python train.py --model="multi-label audio tagger" --dataset="single notes of musical instruments (NSynth)" --train_examples=184686 --gain_aug_db=10 --noise_aug=0.002 --time_shift_ms=100 --input="waveform_16khz" --arch="mobilenet_v2" --norm="batchnorm" --activation="silu" --drop_path=0.2 --depths=[5, 5, 5] --kernel_size=5 --wave_channels=96 --wave_strides=[10, 4, 4] --expansion=4 --widths=[128, 160, 200] --num_labels=36 --mixing="mixup" --init="kaiming_normal" --residual_init="none" --optimizer="adamw" --lr=0.0028 --beta1=0.9 --beta2=0.999 --eps=1e-10 --steps=2800 --batch_size=64 --epochs=1.0 --lr_schedule="cosine" --final_lr_fraction=0.01 --warmup_steps=140 --weight_decay=0.3
Rows from block 12, named by matrix and row number. Each number is 200 + 30 x the weight over its row's rms, rounded and kept within 0 to 999. All counts start at 0. After the name is the row's rms in percent of the matrix's.
# convs0: expand pointwise conv (model.blocks.12.convs.0.weight, 800x200x1), inputs 100-199
convs0.267,115,152,214,174,200,149,118,211,129,231,182,220,174,235,200,184,208,181,185,205,186,213,172,247,223,199,187,205,190,180,141,200,191,199,236,197,226,180,230,159,174,192,219,207,201,146,197,219,143,195,218,217,224,202,180,194,206,242,215,209,234,198,194,245,204,236,188,250,139,133,209,197,183,217,207,238,234,210,191,253,222,210,192,241,224,176,212,316,209,235,236,190,169,198,155,225,170,197,133,208,223
convs0.268,107,166,198,196,189,163,181,213,182,222,204,182,155,153,242,180,198,145,205,191,233,199,257,223,215,175,162,224,148,177,212,175,219,193,160,274,191,221,211,176,199,202,192,210,199,180,249,193,168,140,200,150,185,157,142,228,227,166,207,232,205,163,240,245,210,216,264,181,227,191,212,150,171,179,210,221,244,174,191,161,190,135,276,206,153,229,195,215,200,140,203,187,193,191,206,221,192,189,226,196,224
convs0.269,091,194,151,270,184,155,227,162,192,171,260,194,192,179,226,185,194,130,223,153,213,194,204,172,230,229,213,154,213,146,165,231,191,160,189,219,215,203,222,206,228,218,159,198,209,154,233,225,225,231,197,202,194,194,192,180,231,153,203,181,168,198,160,223,203,131,169,197,227,174,187,233,227,169,206,177,187,211,160,173,167,169,245,202,200,254,137,157,158,207,203,259,214,168,213,200,165,230,205,168,153
convs0.270,074,156,174,187,133,155,191,151,183,201,160,200,177,180,189,252,183,130,191,251,195,206,174,174,230,210,171,200,190,221,217,127,175,236,204,143,197,146,153,190,148,234,217,175,226,198,168,188,204,197,202,188,220,179,238,207,176,236,255,204,178,181,225,183,197,219,232,182,220,197,205,193,144,206,206,206,230,286,189,193,200,207,185,204,183,227,232,147,187,246,207,206,191,206,168,202,204,173,191,208,182
convs0.271,110,267,235,240,197,132,203,207,224,239,213,195,167,189,201,193,224,132,183,234,247,244,187,225,193,171,249,209,236,204,164,195,165,172,238,194,200,202,218,272,178,193,241,235,252,184,184,153,189,180,164,212,204,211,245,179,161,179,174,183,148,226,181,173,183,225,209,201,209,199,181,189,142,210,164,191,204,198,170,266,185,187,186,195,185,202,209,177,211,225,218,209,210,262,195,233,210,199,197,156,196
convs0.272,085,185,210,230,233,197,194,161,245,211,180,208,204,237,194,235,236,191,196,217,152,205,192,241,185,175,218,150,130,215,224,248,231,219,177,197,166,176,250,257,187,203,196,126,223,166,203,269,166,210,165,176,199,164,197,230,206,163,202,181,246,226,191,196,186,165,195,179,175,203,210,188,199,198,156,146,167,199,189,208,190,229,133,213,183,170,208,158,181,163,241,233,169,190,184,183,199,203,188,154,162
convs0.273,143,232,210,181,214,253,240,190,219,192,266,123,215,164,216,210,203,137,171,211,205,222,174,200,177,208,199,144,208,209,152,202,159,183,162,191,248,207,201,207,202,219,164,173,223,148,205,214,215,160,156,202,202,230,161,170,230,213,229,197,223,194,177,236,178,186,175,231,189,180,235,238,226,209,260,173,233,204,207,230,200,145,238,229,203,195,121,220,188,140,191,138,268,254,192,213,179,190,220,237,180
convs0.274,084,154,120,203,165,257,156,220,174,222,190,188,186,211,214,228,203,189,202,201,217,228,199,199,169,189,194,204,150,216,229,176,199,211,189,183,224,171,159,197,134,196,225,253,165,160,235,214,226,252,207,192,111,173,187,213,211,179,221,188,231,206,243,207,232,227,177,192,212,213,190,178,181,180,165,210,235,202,215,214,221,217,216,203,161,266,210,176,181,201,197,194,183,187,165,179,222,165,238,186,231
convs0.275,082,183,163,199,198,223,227,211,185,198,182,197,208,223,166,153,229,180,153,213,246,230,193,229,194,198,135,236,166,180,182,243,175,189,210,143,178,228,206,193,195,195,170,237,196,176,161,193,198,169,225,154,216,228,208,262,139,186,206,230,177,251,180,219,116,166,173,167,210,175,263,188,202,241,171,179,181,223,227,196,234,230,153,219,149,185,209,163,199,292,213,252,216,180,217,212,240,154,220,195,180
convs0.276,131,182,239,155,169,196,141,213,219,186,180,237,166,230,157,205,160,158,198,182,186,132,194,173,218,190,152,244,169,156,202,180,189,201,234,212,219,221,166,207,254,166,239,179,163,243,152,181,169,187,233,219,230,221,203,154,266,223,168,219,187,180,243,203,175,231,255,207,201,197,200,197,165,194,219,175,210,252,227,196,148,166,214,171,240,199,183,157,221,172,231,183,213,238,220,209,223,262,199,208,243
convs0.277,121,183,188,176,163,238,165,182,178,182,203,192,210,195,222,233,177,213,231,218,216,185,211,229,187,237,212,251,197,224,206,193,142,200,259,167,213,248,185,174,186,211,207,185,171,196,171,163,218,209,183,215,195,225,160,185,279,144,225,201,243,175,241,124,234,280,205,224,237,198,220,210,179,177,206,265,233,155,161,271,198,204,256,227,250,213,195,180,203,145,259,214,156,219,214,174,186,164,196,222,233
convs0.278,076,191,203,195,232,148,260,153,206,161,203,189,141,252,227,189,261,203,198,235,201,188,134,195,164,202,258,161,158,222,236,195,172,215,197,202,230,191,210,222,218,245,168,209,256,193,232,251,181,174,207,158,224,194,207,208,167,240,179,260,179,172,179,224,144,264,189,187,228,220,229,182,230,220,174,160,174,206,212,186,235,244,140,203,194,245,218,207,192,161,234,244,206,194,209,218,206,189,210,198,206
convs0.279,094,147,229,224,216,268,222,227,182,159,143,178,207,193,163,214,194,238,228,173,180,227,167,165,233,204,161,206,275,238,215,206,206,222,216,252,195,230,255,204,191,158,189,212,187,211,197,256,197,211,248,224,175,179,242,193,144,163,138,174,197,201,190,175,182,193,196,233,250,220,224,179,226,237,159,232,178,218,163,161,177,228,157,210,177,194,234,275,203,200,230,229,221,171,235,225,199,180,166,188,227
convs0.280,067,201,212,207,125,160,153,204,265,235,178,164,223,165,166,212,252,168,203,252,153,185,217,247,173,234,195,180,208,176,243,182,166,188,233,184,194,202,174,159,225,182,217,195,239,196,218,204,165,227,194,170,250,172,256,176,179,236,195,186,167,182,206,264,229,226,214,173,243,207,196,143,160,214,204,205,201,234,230,216,186,247,238,218,160,216,244,187,248,191,207,238,225,248,206,165,203,198,198,193,197
convs0.281,133,171,198,205,240,172,190,178,204,151,234,167,195,200,185,220,206,222,198,226,211,193,177,178,298,251,208,209,190,227,168,220,179,216,191,163,238,191,183,275,188,189,211,157,200,220,213,206,153,224,210,254,188,199,214,196,236,157,177,240,244,202,210,178,221,192,244,220,218,185,245,196,184,207,203,219,176,212,160,206,171,109,158,192,188,191,180,211,192,203,130,168,159,204,215,158,171,184,196,214,236
convs0.282,075,157,168,172,174,149,194,218,263,219,121,187,171,187,205,210,219,213,218,230,171,190,236,194,170,210,173,187,197,212,227,230,225,209,153,197,192,198,247,246,143,200,182,96,238,159,207,176,191,228,213,203,188,198,244,213,187,235,214,218,197,215,190,237,241,227,254,222,185,195,176,192,187,216,125,220,190,212,198,239,213,216,201,246,125,211,195,164,215,189,181,147,179,193,170,219,161,225,241,192,211
convs0.283,149,209,186,180,183,233,208,193,223,167,196,234,215,241,184,203,173,209,173,209,197,189,198,178,154,186,224,198,192,217,236,239,180,218,212,157,223,217,154,233,188,155,239,172,224,169,152,241,236,231,200,252,188,205,218,180,234,254,164,192,176,262,119,190,170,202,208,216,247,170,219,227,184,222,188,200,204,245,192,214,194,262,191,180,221,177,222,193,270,259,220,238,222,214,232,139,195,171,232,180,182
convs0.284,080,146,162,175,201,172,177,216,255,197,193,200,182,136,208,165,188,167,215,262,206,256,158,194,163,212,216,175,180,133,204,203,206,247,190,204,147,198,189,229,203,162,198,168,204,201,231,211,228,184,216,159,165,199,247,194,175,194,246,217,189,254,176,194,167,205,203,160,243,249,174,183,178,206,162,217,172,235,265,168,188,170,241,210,145,223,251,189,149,200,222,229,158,215,177,197,183,219,171,214,142
convs0.285,119,176,211,183,231,195,192,159,217,209,212,196,147,236,171,159,242,197,197,219,242,186,189,214,177,197,155,225,184,176,160,191,211,172,198,271,210,233,181,159,193,191,215,232,168,226,204,145,152,186,193,195,236,242,212,193,233,205,227,193,247,151,190,216,238,228,217,219,165,182,132,207,182,198,216,215,183,199,187,216,205,149,214,234,183,216,229,237,169,195,213,195,228,214,153,189,130,247,251,239,237
convs0.286,083,170,239,214,198,195,199,159,203,214,204,210,163,99,211,160,112,159,176,232,182,209,247,154,233,209,223,260,251,213,199,179,184,202,185,254,205,226,217,263,256,251,201,216,166,207,213,209,197,199,207,167,209,148,158,214,241,216,181,194,188,210,185,229,227,184,153,213,219,161,190,225,206,184,246,236,161,170,158,155,169,211,239,209,199,190,185,197,182,211,190,144,235,219,251,270,235,177,193,212,244
convs0.287,087,207,237,141,240,185,184,191,211,162,189,182,220,242,210,221,248,200,201,150,196,190,199,167,180,192,193,203,210,222,220,205,228,232,188,226,143,184,213,184,167,184,184,183,163,163,162,222,181,189,243,130,217,200,212,211,203,193,183,234,228,235,183,189,171,208,150,188,167,280,229,182,205,223,148,221,164,229,218,220,198,184,147,149,146,257,171,172,209,232,206,245,221,202,214,208,178,218,239,184,194
convs0.288,104,177,179,175,238,160,216,209,193,155,229,181,173,165,210,239,151,174,233,215,211,183,192,201,148,239,192,186,168,229,202,202,186,187,159,190,257,196,238,182,217,249,182,220,213,158,188,234,182,154,196,188,146,186,169,153,191,179,194,208,226,170,179,195,154,176,193,191,226,215,244,241,257,206,177,183,219,189,198,227,214,184,220,216,194,189,185,234,201,172,203,149,231,258,216,212,177,190,208,259,193
convs0.289,079,172,188,266,146,172,176,164,174,179,142,172,207,204,155,166,192,200,221,237,191,273,156,257,204,195,167,172,193,197,236,198,215,210,207,153,154,176,189,235,198,198,234,188,168,166,204,190,191,179,176,158,193,177,239,240,223,204,201,243,239,254,191,214,227,194,182,195,161,221,200,196,201,153,192,147,205,271,184,233,214,190,210,189,200,207,224,224,230,175,189,208,243,228,177,224,226,177,236,204,206
convs0.290,083,131,200,205,171,194,167,222,210,174,106,185,202,174,194,220,230,156,207,188,214,200,232,177,217,167,210,219,138,218,175,205,246,194,226,205,230,210,230,168,208,196,170,224,206,204,210,250,219,205,231,173,206,222,184,171,173,229,187,148,189,178,217,212,157,202,242,215,157,260,210,184,200,234,182,193,187,164,195,258,200,209,165,137,184,191,189,183,171,232,182,181,184,194,166,239,220,233,123,166,212
convs0.291,109,207,205,155,156,227,164,200,190,175,254,162,141,205,177,196,181,188,171,205,202,167,210,185,238,211,222,201,159,117,205,185,224,189,181,188,168,172,206,114,214,157,189,195,230,198,230,187,182,234,111,194,140,227,139,195,233,216,242,144,201,192,205,154,246,198,196,216,190,137,178,256,173,221,193,197,182,183,252,186,164,180,184,205,190,191,156,175,193,187,208,189,214,204,188,221,235,264,223,181,255
convs0.292,082,158,218,182,222,182,258,122,197,146,186,168,213,183,224,223,233,165,211,237,221,227,175,232,171,190,270,188,175,257,178,172,221,205,194,190,175,205,249,235,182,158,174,170,199,183,176,176,158,195,204,201,167,177,175,208,197,183,194,186,239,263,159,177,224,242,208,211,246,189,217,226,163,180,187,175,239,218,227,152,201,148,181,239,193,196,153,166,144,203,196,193,219,224,187,185,208,166,227,216,214
convs0.293,127,227,243,184,175,146,162,218,221,207,213,193,198,235,195,218,208,163,206,180,196,200,192,204,207,211,224,158,244,186,202,237,217,190,187,195,181,192,241,199,222,211,151,183,234,190,188,255,229,164,208,207,276,182,221,189,175,162,275,213,170,239,153,280,159,196,190,187,167,245,222,153,177,152,214,187,197,184,210,155,218,188,172,201,160,226,225,189,200,240,165,227,218,177,153,238,135,177,179,186,202
convs0.294,083,189,198,187,143,208,176,175,212,220,241,216,195,177,235,245,204,176,209,235,171,285,156,217,217,225,202,200,228,199,265,205,206,216,165,198,196,230,207,199,164,215,191,219,184,134,183,219,150,192,164,190,157,153,203,201,152,195,239,202,187,228,157,207,234,208,206,229,191,228,177,222,210,159,216,215,173,152,232,162,175,192,193,206,163,196,212,161,175,183,225,154,300,154,170,173,181,166,243,171,184
convs0.295,088,171,125,167,164,198,215,198,154,220,140,176,220,192,251,180,185,249,216,261,234,184,217,234,160,212,154,207,196,244,218,233,228,267,283,218,197,176,205,177,191,203,195,192,211,237,214,181,197,242,214,180,176,201,207,224,198,228,184,154,208,195,215,156,208,168,207,168,208,209,125,182,195,201,176,225,189,151,234,150,233,245,142,210,171,228,206,188,183,197,214,235,180,162,195,155,204,227,191,186,210
convs0.296,129,179,217,229,160,221,200,191,118,177,210,237,195,231,201,177,171,220,161,159,245,166,211,116,230,230,257,221,197,234,165,179,261,130,243,156,166,172,166,174,151,256,193,210,210,202,225,172,192,187,163,191,274,154,171,186,238,190,226,215,254,208,208,224,186,147,186,187,205,189,185,233,201,170,199,224,180,180,172,169,237,161,227,202,238,196,188,185,192,194,171,247,197,201,160,200,212,179,156,209,247
convs0.297,087,211,214,178,206,242,281,242,185,159,184,201,200,222,211,239,167,185,211,175,205,262,188,252,214,154,224,250,188,182,185,176,257,215,208,221,224,200,188,177,208,191,216,204,219,192,192,217,192,205,201,210,169,217,176,164,167,207,208,211,193,232,184,178,231,163,199,142,223,198,190,216,235,263,214,235,159,200,186,129,184,184,143,223,245,215,183,190,164,190,175,203,191,175,219,217,201,215,169,214,181
convs0.298,086,162,184,233,283,201,181,204,196,249,193,246,202,230,193,226,200,236,218,210,232,209,206,209,193,205,231,211,179,210,170,275,168,208,257,244,233,184,201,172,202,251,230,223,223,213,197,230,192,195,216,265,188,224,212,258,142,205,201,155,226,246,184,159,194,217,186,209,175,219,173,273,218,227,153,188,175,194,269,198,232,231,225,214,219,207,215,211,199,218,226,177,171,170,172,210,160,180,222,178,194