{"arch": "mobilenet_v2", "model": "multi-label audio tagger", "dataset": "single notes of musical instruments (NSynth)", "train_examples": 184686, "gain_aug_db": 10, "noise_aug": 0.002, "time_shift_ms": 100, "input": "waveform_16khz", "norm": "batchnorm", "activation": "silu", "drop_path": 0.2, "depths": [5, 5, 5], "kernel_size": 5, "wave_channels": 96, "wave_strides": [10, 4, 4], "expansion": 4, "widths": [128, 160, 200], "num_labels": 36, "mixing": "mixup", "init": "kaiming_normal", "residual_init": "none", "optimizer": "adamw", "lr": 0.0028, "beta1": 0.9, "beta2": 0.999, "eps": 1e-10, "steps": 2800, "batch_size": 64, "epochs": 1.0, "lr_schedule": "cosine", "final_lr_fraction": 0.01, "warmup_steps": 140, "weight_decay": 0.3}
Rows from block 7, named by matrix and row number. Each number is 50 + 10 x the weight over its row's rms, rounded and kept within 0 to 99. All counts start at 0. After the name is the row's rms in percent of the matrix's.
# convs2: project pointwise conv (model.blocks.7.convs.2.weight, 160x640x1), inputs 480-639
convs2.110 091:43 53 54 49 41 37 52 41 38 33 30 57 39 57 42 51 44 58 63 57 54 51 41 33 43 56 45 48 46 38 39 48 56 42 45 41 47 50 50 59 53 63 53 52 55 17 50 68 49 43 69 37 69 26 60 49 33 46 50 30 50 44 45 43 60 28 73 49 39 56 43 53 51 41 47 39 43 29 42 37 47 51 35 62 40 38 55 61 56 41 54 37 36 38 38 60 27 48 28 48 59 49 30 51 44 32 53 47 41 52 54 50 40 53 58 42 48 46 54 62 26 50 41 36 60 55 34 58 40 36 56 49 31 42 62 32 51 48 51 40 65 41 49 57 43 57 51 30 60 45 53 71 54 48 44 44 49 56 40 48
convs2.111 105:53 51 45 54 45 51 62 59 59 57 48 60 66 59 43 43 59 46 52 41 52 44 62 38 72 40 41 57 45 54 41 40 48 54 39 55 54 37 54 31 70 41 39 67 73 72 62 55 48 43 60 44 72 54 58 41 46 45 48 64 47 44 52 55 47 44 69 48 55 73 48 44 39 54 56 43 54 50 42 49 56 43 52 59 51 41 51 64 51 61 47 56 23 60 59 41 42 44 47 44 55 63 55 47 56 33 56 58 57 39 51 45 64 50 57 48 44 57 52 52 44 44 33 39 31 53 57 43 38 63 32 53 59 44 42 50 35 44 64 49 47 41 57 45 42 56 54 41 53 35 41 73 47 55 43 51 67 65 61 43
convs2.112 100:49 57 58 66 56 38 55 45 53 61 53 44 63 64 39 54 51 69 52 43 50 51 42 50 58 41 48 62 41 62 66 62 41 63 51 52 50 46 47 55 63 32 47 42 44 43 52 51 64 63 47 63 45 63 57 76 58 49 58 33 80 65 62 48 43 56 60 46 41 52 51 49 70 56 57 55 58 40 55 60 55 50 60 43 63 36 63 50 47 52 54 56 55 55 56 52 46 60 47 33 58 48 53 47 71 42 49 50 54 48 46 42 54 74 51 43 45 53 52 63 49 54 53 71 55 53 61 46 61 29 51 72 58 64 43 62 49 52 42 54 63 63 64 61 52 40 43 51 46 36 42 52 44 59 38 65 53 41 49 67
convs2.113 096:60 58 46 70 47 67 60 56 49 56 49 61 48 33 34 54 55 41 43 43 55 47 54 45 42 58 40 70 40 67 62 53 51 56 51 33 52 50 55 53 56 48 60 57 49 45 61 47 56 53 53 47 41 55 36 69 55 52 58 53 61 49 56 57 43 41 55 44 51 50 42 52 68 52 45 61 65 57 59 61 53 49 49 69 44 43 42 39 28 51 36 50 71 59 55 64 39 58 33 40 58 59 55 29 57 70 59 57 51 52 66 55 48 48 46 41 50 61 47 56 60 46 38 55 39 47 44 50 53 40 51 65 54 40 61 58 51 59 30 54 54 61 56 43 59 58 64 54 47 48 63 53 45 46 59 63 59 48 49 66
convs2.114 102:47 44 68 44 64 45 59 63 49 50 44 54 72 47 56 51 44 58 47 28 44 40 28 40 64 41 47 38 58 67 54 41 56 55 49 76 56 46 49 36 57 70 37 58 51 44 54 57 24 65 38 46 47 66 32 40 58 44 57 59 37 52 51 45 49 33 42 53 61 50 45 47 45 62 46 60 57 53 48 37 47 32 47 46 41 55 71 48 57 67 35 67 48 45 45 59 45 50 54 37 47 60 59 56 43 70 70 64 48 56 29 54 62 46 52 51 48 48 31 34 50 46 74 39 44 70 47 53 48 51 48 52 42 38 46 60 66 55 41 53 62 53 48 33 54 41 35 52 60 41 55 51 40 48 51 35 41 47 59 58
convs2.115 095:63 49 69 53 42 46 53 59 45 51 62 51 55 66 47 41 34 55 61 47 50 46 51 38 27 41 45 47 47 34 63 42 44 51 56 60 56 58 47 40 51 39 42 57 56 64 59 67 83 68 63 59 38 49 46 62 53 53 57 53 56 56 59 43 51 58 49 61 53 55 67 37 64 53 50 51 64 35 55 60 48 41 61 44 77 43 65 54 54 53 58 63 56 52 64 58 34 54 41 51 66 58 60 48 68 59 42 62 49 58 55 40 58 64 55 47 41 58 61 53 31 53 41 59 74 44 54 27 53 39 57 48 49 51 50 57 40 69 45 56 48 50 56 46 69 48 38 50 56 44 41 55 40 49 49 60 55 44 62 50
convs2.116 100:50 45 55 53 55 51 52 83 57 53 57 44 59 65 37 48 56 71 51 60 49 47 53 68 46 45 69 49 15 38 62 58 17 56 51 42 39 45 49 60 46 57 63 43 45 53 51 48 64 49 51 52 36 42 52 36 51 57 53 41 53 41 47 57 49 70 54 55 24 49 55 57 49 50 69 51 61 53 54 74 46 48 62 56 58 49 49 49 44 50 48 55 49 60 53 36 39 51 47 37 44 54 54 46 53 61 50 62 56 30 60 40 47 84 39 45 46 52 49 55 35 36 52 48 61 56 45 51 60 39 58 57 42 43 52 45 56 44 41 65 37 59 47 81 42 51 41 46 44 46 52 63 46 60 28 56 46 63 56 60
convs2.117 101:47 52 80 64 52 47 51 46 39 46 51 44 73 69 54 55 53 55 44 54 46 64 42 54 58 45 41 38 41 59 49 44 48 50 51 74 44 51 34 47 39 33 48 59 55 53 47 43 59 63 44 50 48 57 44 53 69 36 60 35 54 50 49 52 51 46 45 47 48 42 52 58 52 47 43 57 41 53 45 57 26 37 63 47 71 52 65 50 62 73 57 62 50 63 47 57 57 59 36 58 52 57 61 60 59 45 76 47 52 48 36 46 55 57 53 37 55 56 35 50 42 71 45 55 58 59 57 57 51 60 59 57 46 53 32 63 38 50 42 51 57 58 53 60 61 50 38 39 46 40 51 33 43 46 59 59 51 55 53 60
convs2.118 111:51 50 58 67 49 55 55 25 54 58 48 36 73 37 46 48 54 56 44 65 55 40 38 56 42 51 47 53 35 49 61 42 52 52 57 47 85 57 67 46 56 37 60 61 51 21 72 40 66 54 43 61 38 62 35 60 51 61 50 64 53 49 43 48 48 68 53 54 42 63 63 61 51 59 37 53 52 59 62 61 52 49 48 38 46 65 57 62 56 46 29 48 71 66 25 56 58 51 44 48 71 52 48 49 72 57 43 59 69 56 56 82 38 57 59 57 59 58 52 49 53 48 86 66 42 44 51 55 46 61 57 72 52 47 56 44 54 63 47 56 69 57 49 54 33 51 54 50 52 58 34 63 55 61 43 62 45 59 51 46
convs2.119 086:36 43 64 36 39 58 35 48 49 41 45 54 39 42 47 53 56 59 50 51 39 47 49 66 61 58 58 63 50 53 54 47 48 59 56 37 48 47 60 30 49 55 59 39 56 23 53 42 31 34 51 46 47 38 52 45 49 53 42 49 65 64 50 18 70 41 58 55 55 67 42 39 44 47 56 36 46 50 50 50 52 56 62 43 33 56 68 64 54 47 53 36 65 42 43 33 58 51 37 55 60 41 38 64 55 53 57 45 67 70 60 52 52 47 55 63 53 49 58 46 63 32 64 40 63 26 50 79 42 71 36 51 42 63 45 26 60 49 58 39 46 52 46 66 48 41 37 54 60 53 60 70 48 57 52 47 47 70 38 37
convs2.120 096:40 45 40 52 47 42 45 46 48 48 24 42 55 33 55 49 66 48 38 43 52 64 59 46 60 47 57 35 54 61 41 47 47 51 54 46 50 53 45 60 41 55 37 32 37 37 51 53 27 32 42 63 38 27 56 42 37 49 44 40 42 46 37 67 47 42 52 49 35 27 43 51 51 47 53 31 56 27 60 49 54 80 53 42 32 46 39 39 48 38 53 29 44 34 28 43 54 41 28 49 47 36 43 57 46 35 49 40 49 43 46 41 48 47 45 52 41 44 41 28 54 44 42 53 49 50 55 43 43 45 39 49 33 74 41 34 51 62 73 50 55 41 41 57 47 40 57 51 52 46 44 30 53 44 56 43 51 27 55 48
convs2.121 097:40 50 68 37 50 56 41 23 57 53 42 49 61 28 55 55 58 52 41 45 32 39 45 40 55 58 68 46 54 55 40 57 39 43 47 49 30 45 45 62 28 61 44 50 51 35 58 65 42 47 39 50 66 65 36 38 44 54 54 50 43 44 46 58 61 31 58 58 52 36 28 72 37 59 52 46 40 54 30 28 59 49 50 43 42 64 44 41 51 49 45 42 62 30 54 65 60 55 56 41 56 32 39 40 51 50 43 44 57 54 49 33 30 56 49 63 50 36 59 35 62 40 64 46 35 50 64 51 45 52 51 63 46 57 47 50 48 43 60 40 52 54 37 57 45 49 54 47 56 50 60 25 29 51 46 47 26 56 39 50
convs2.122 094:61 53 42 48 57 40 39 58 59 48 35 40 54 41 51 59 65 59 46 41 24 65 41 51 34 43 52 50 52 41 45 45 63 48 38 39 56 58 46 44 48 69 47 55 46 45 50 41 44 59 56 39 26 41 52 61 49 45 37 50 53 60 53 46 64 44 53 43 37 36 39 52 56 46 34 49 57 49 41 46 40 57 56 48 45 59 46 59 52 59 41 44 42 42 60 53 45 35 43 52 44 57 48 69 51 65 44 41 59 63 56 55 49 48 54 42 48 41 52 54 56 45 58 50 37 55 40 71 58 76 74 49 47 61 51 51 59 48 53 44 45 47 61 32 45 42 65 59 61 64 51 34 72 33 62 47 52 61 40 57
convs2.123 095:46 37 39 26 62 57 42 33 45 50 42 38 59 43 59 60 79 47 51 43 39 38 40 33 56 45 53 54 66 40 48 45 51 46 35 43 58 56 58 41 41 58 44 45 51 39 45 59 33 52 50 33 49 51 54 60 44 50 53 40 43 57 54 59 42 40 53 48 37 69 49 72 30 67 52 53 49 52 42 48 37 58 47 42 49 44 54 81 51 59 35 52 52 47 40 44 48 58 33 46 38 38 60 64 43 63 46 44 62 54 41 54 51 52 47 56 44 53 49 53 48 44 41 49 45 55 50 51 41 59 50 67 35 52 53 53 52 38 62 40 50 50 60 44 40 57 64 43 43 62 57 38 66 44 44 56 39 70 58 51
convs2.124 107:36 38 54 43 49 41 48 41 38 41 46 33 47 43 40 52 72 34 55 37 32 47 30 31 49 31 56 60 57 50 38 30 46 51 50 55 27 44 47 40 62 60 44 40 46 35 43 45 43 56 62 47 56 50 30 41 37 51 40 37 51 43 43 40 68 36 47 36 55 40 60 55 36 42 46 46 47 36 52 31 65 56 61 47 39 49 63 50 55 61 52 41 66 43 27 39 46 48 37 65 41 28 46 48 40 45 61 35 63 51 48 64 54 51 33 50 54 38 39 65 40 55 47 34 44 45 61 59 41 55 36 39 36 57 43 40 48 33 58 56 53 67 48 44 39 42 41 47 45 37 60 61 49 39 52 38 29 64 56 50
convs2.125 099:34 55 55 50 41 40 44 48 51 47 43 44 49 58 47 56 48 45 62 48 53 42 48 57 55 37 63 51 39 49 52 62 42 44 54 41 53 65 53 43 60 48 57 51 48 65 49 62 51 44 69 61 63 61 54 47 38 55 37 34 48 59 60 48 51 58 72 37 57 64 56 56 40 51 46 38 37 64 53 51 55 57 50 35 69 40 39 39 38 52 55 37 28 40 59 55 46 47 44 56 43 62 31 39 36 53 44 46 52 32 57 61 42 33 48 35 47 50 54 58 52 80 66 53 56 42 66 59 38 40 44 39 48 55 57 24 44 56 55 36 60 17 65 37 57 59 58 49 64 61 38 48 39 59 51 51 60 53 40 47
convs2.126 108:49 58 67 44 46 46 39 30 48 37 28 57 49 51 50 56 68 61 54 63 62 44 46 40 52 40 57 58 29 62 74 61 64 56 45 48 59 48 55 51 46 58 56 43 45 48 36 51 27 36 51 51 43 60 58 50 43 53 34 43 59 51 56 54 43 34 63 46 45 48 75 62 69 42 55 43 57 54 59 38 48 54 44 49 58 42 52 31 36 56 38 40 32 39 53 60 39 45 27 46 41 48 41 42 54 47 41 54 48 45 58 54 40 58 47 43 52 41 60 31 41 51 66 47 42 48 58 44 45 50 53 74 44 51 53 38 39 46 51 38 47 49 60 36 48 49 67 62 46 57 59 56 53 41 53 49 44 35 48 47
convs2.127 101:50 65 41 68 40 39 56 41 46 40 46 45 47 28 49 61 46 47 59 40 53 58 47 39 38 45 42 43 45 55 54 59 47 43 66 39 50 62 54 47 45 63 50 48 64 45 49 35 34 35 75 58 59 72 46 50 40 54 46 46 60 57 52 43 65 46 61 52 59 45 51 41 52 47 46 45 60 38 50 46 70 71 40 42 37 56 41 57 41 44 46 46 45 49 41 43 46 43 45 68 51 49 37 60 46 43 42 53 68 54 71 67 41 41 40 37 65 48 41 56 55 40 68 45 43 38 59 45 49 53 54 36 46 30 58 46 60 58 61 43 57 38 55 51 51 65 56 49 57 74 41 60 55 44 69 49 80 71 43 30
convs2.128 091:50 45 65 58 50 50 56 29 52 55 50 40 48 39 42 47 35 36 44 45 72 45 49 65 63 42 54 49 36 39 78 54 52 40 44 64 41 40 35 57 49 34 36 44 51 52 51 38 40 52 48 56 48 55 45 60 76 63 56 64 57 54 47 69 46 47 57 49 53 56 64 50 62 45 60 54 60 56 48 40 37 49 39 46 62 44 63 64 50 46 45 70 50 65 49 46 52 55 46 61 61 69 67 35 46 66 67 56 51 61 42 47 65 42 57 52 46 57 44 58 57 44 47 61 47 40 54 24 60 68 36 51 62 44 45 54 53 71 37 55 51 44 52 30 50 47 54 57 48 40 40 50 43 60 53 54 40 59 62 52
convs2.129 095:49 55 55 43 45 52 43 52 33 45 41 50 37 63 66 56 46 47 43 53 46 45 59 63 51 44 33 43 60 59 49 56 54 45 33 41 62 49 57 43 50 62 30 54 54 46 54 54 47 34 41 42 43 52 40 33 39 44 44 58 36 58 48 51 65 47 51 49 63 60 49 49 41 46 41 48 42 48 49 40 42 46 59 36 49 48 59 54 60 47 67 46 30 37 61 39 67 55 59 63 43 60 53 45 49 53 35 39 73 56 50 45 61 45 47 48 55 46 40 34 70 34 41 41 67 41 60 72 49 60 64 34 35 37 36 41 44 32 59 45 47 33 53 53 39 40 61 43 52 49 58 65 48 57 52 37 61 53 44 54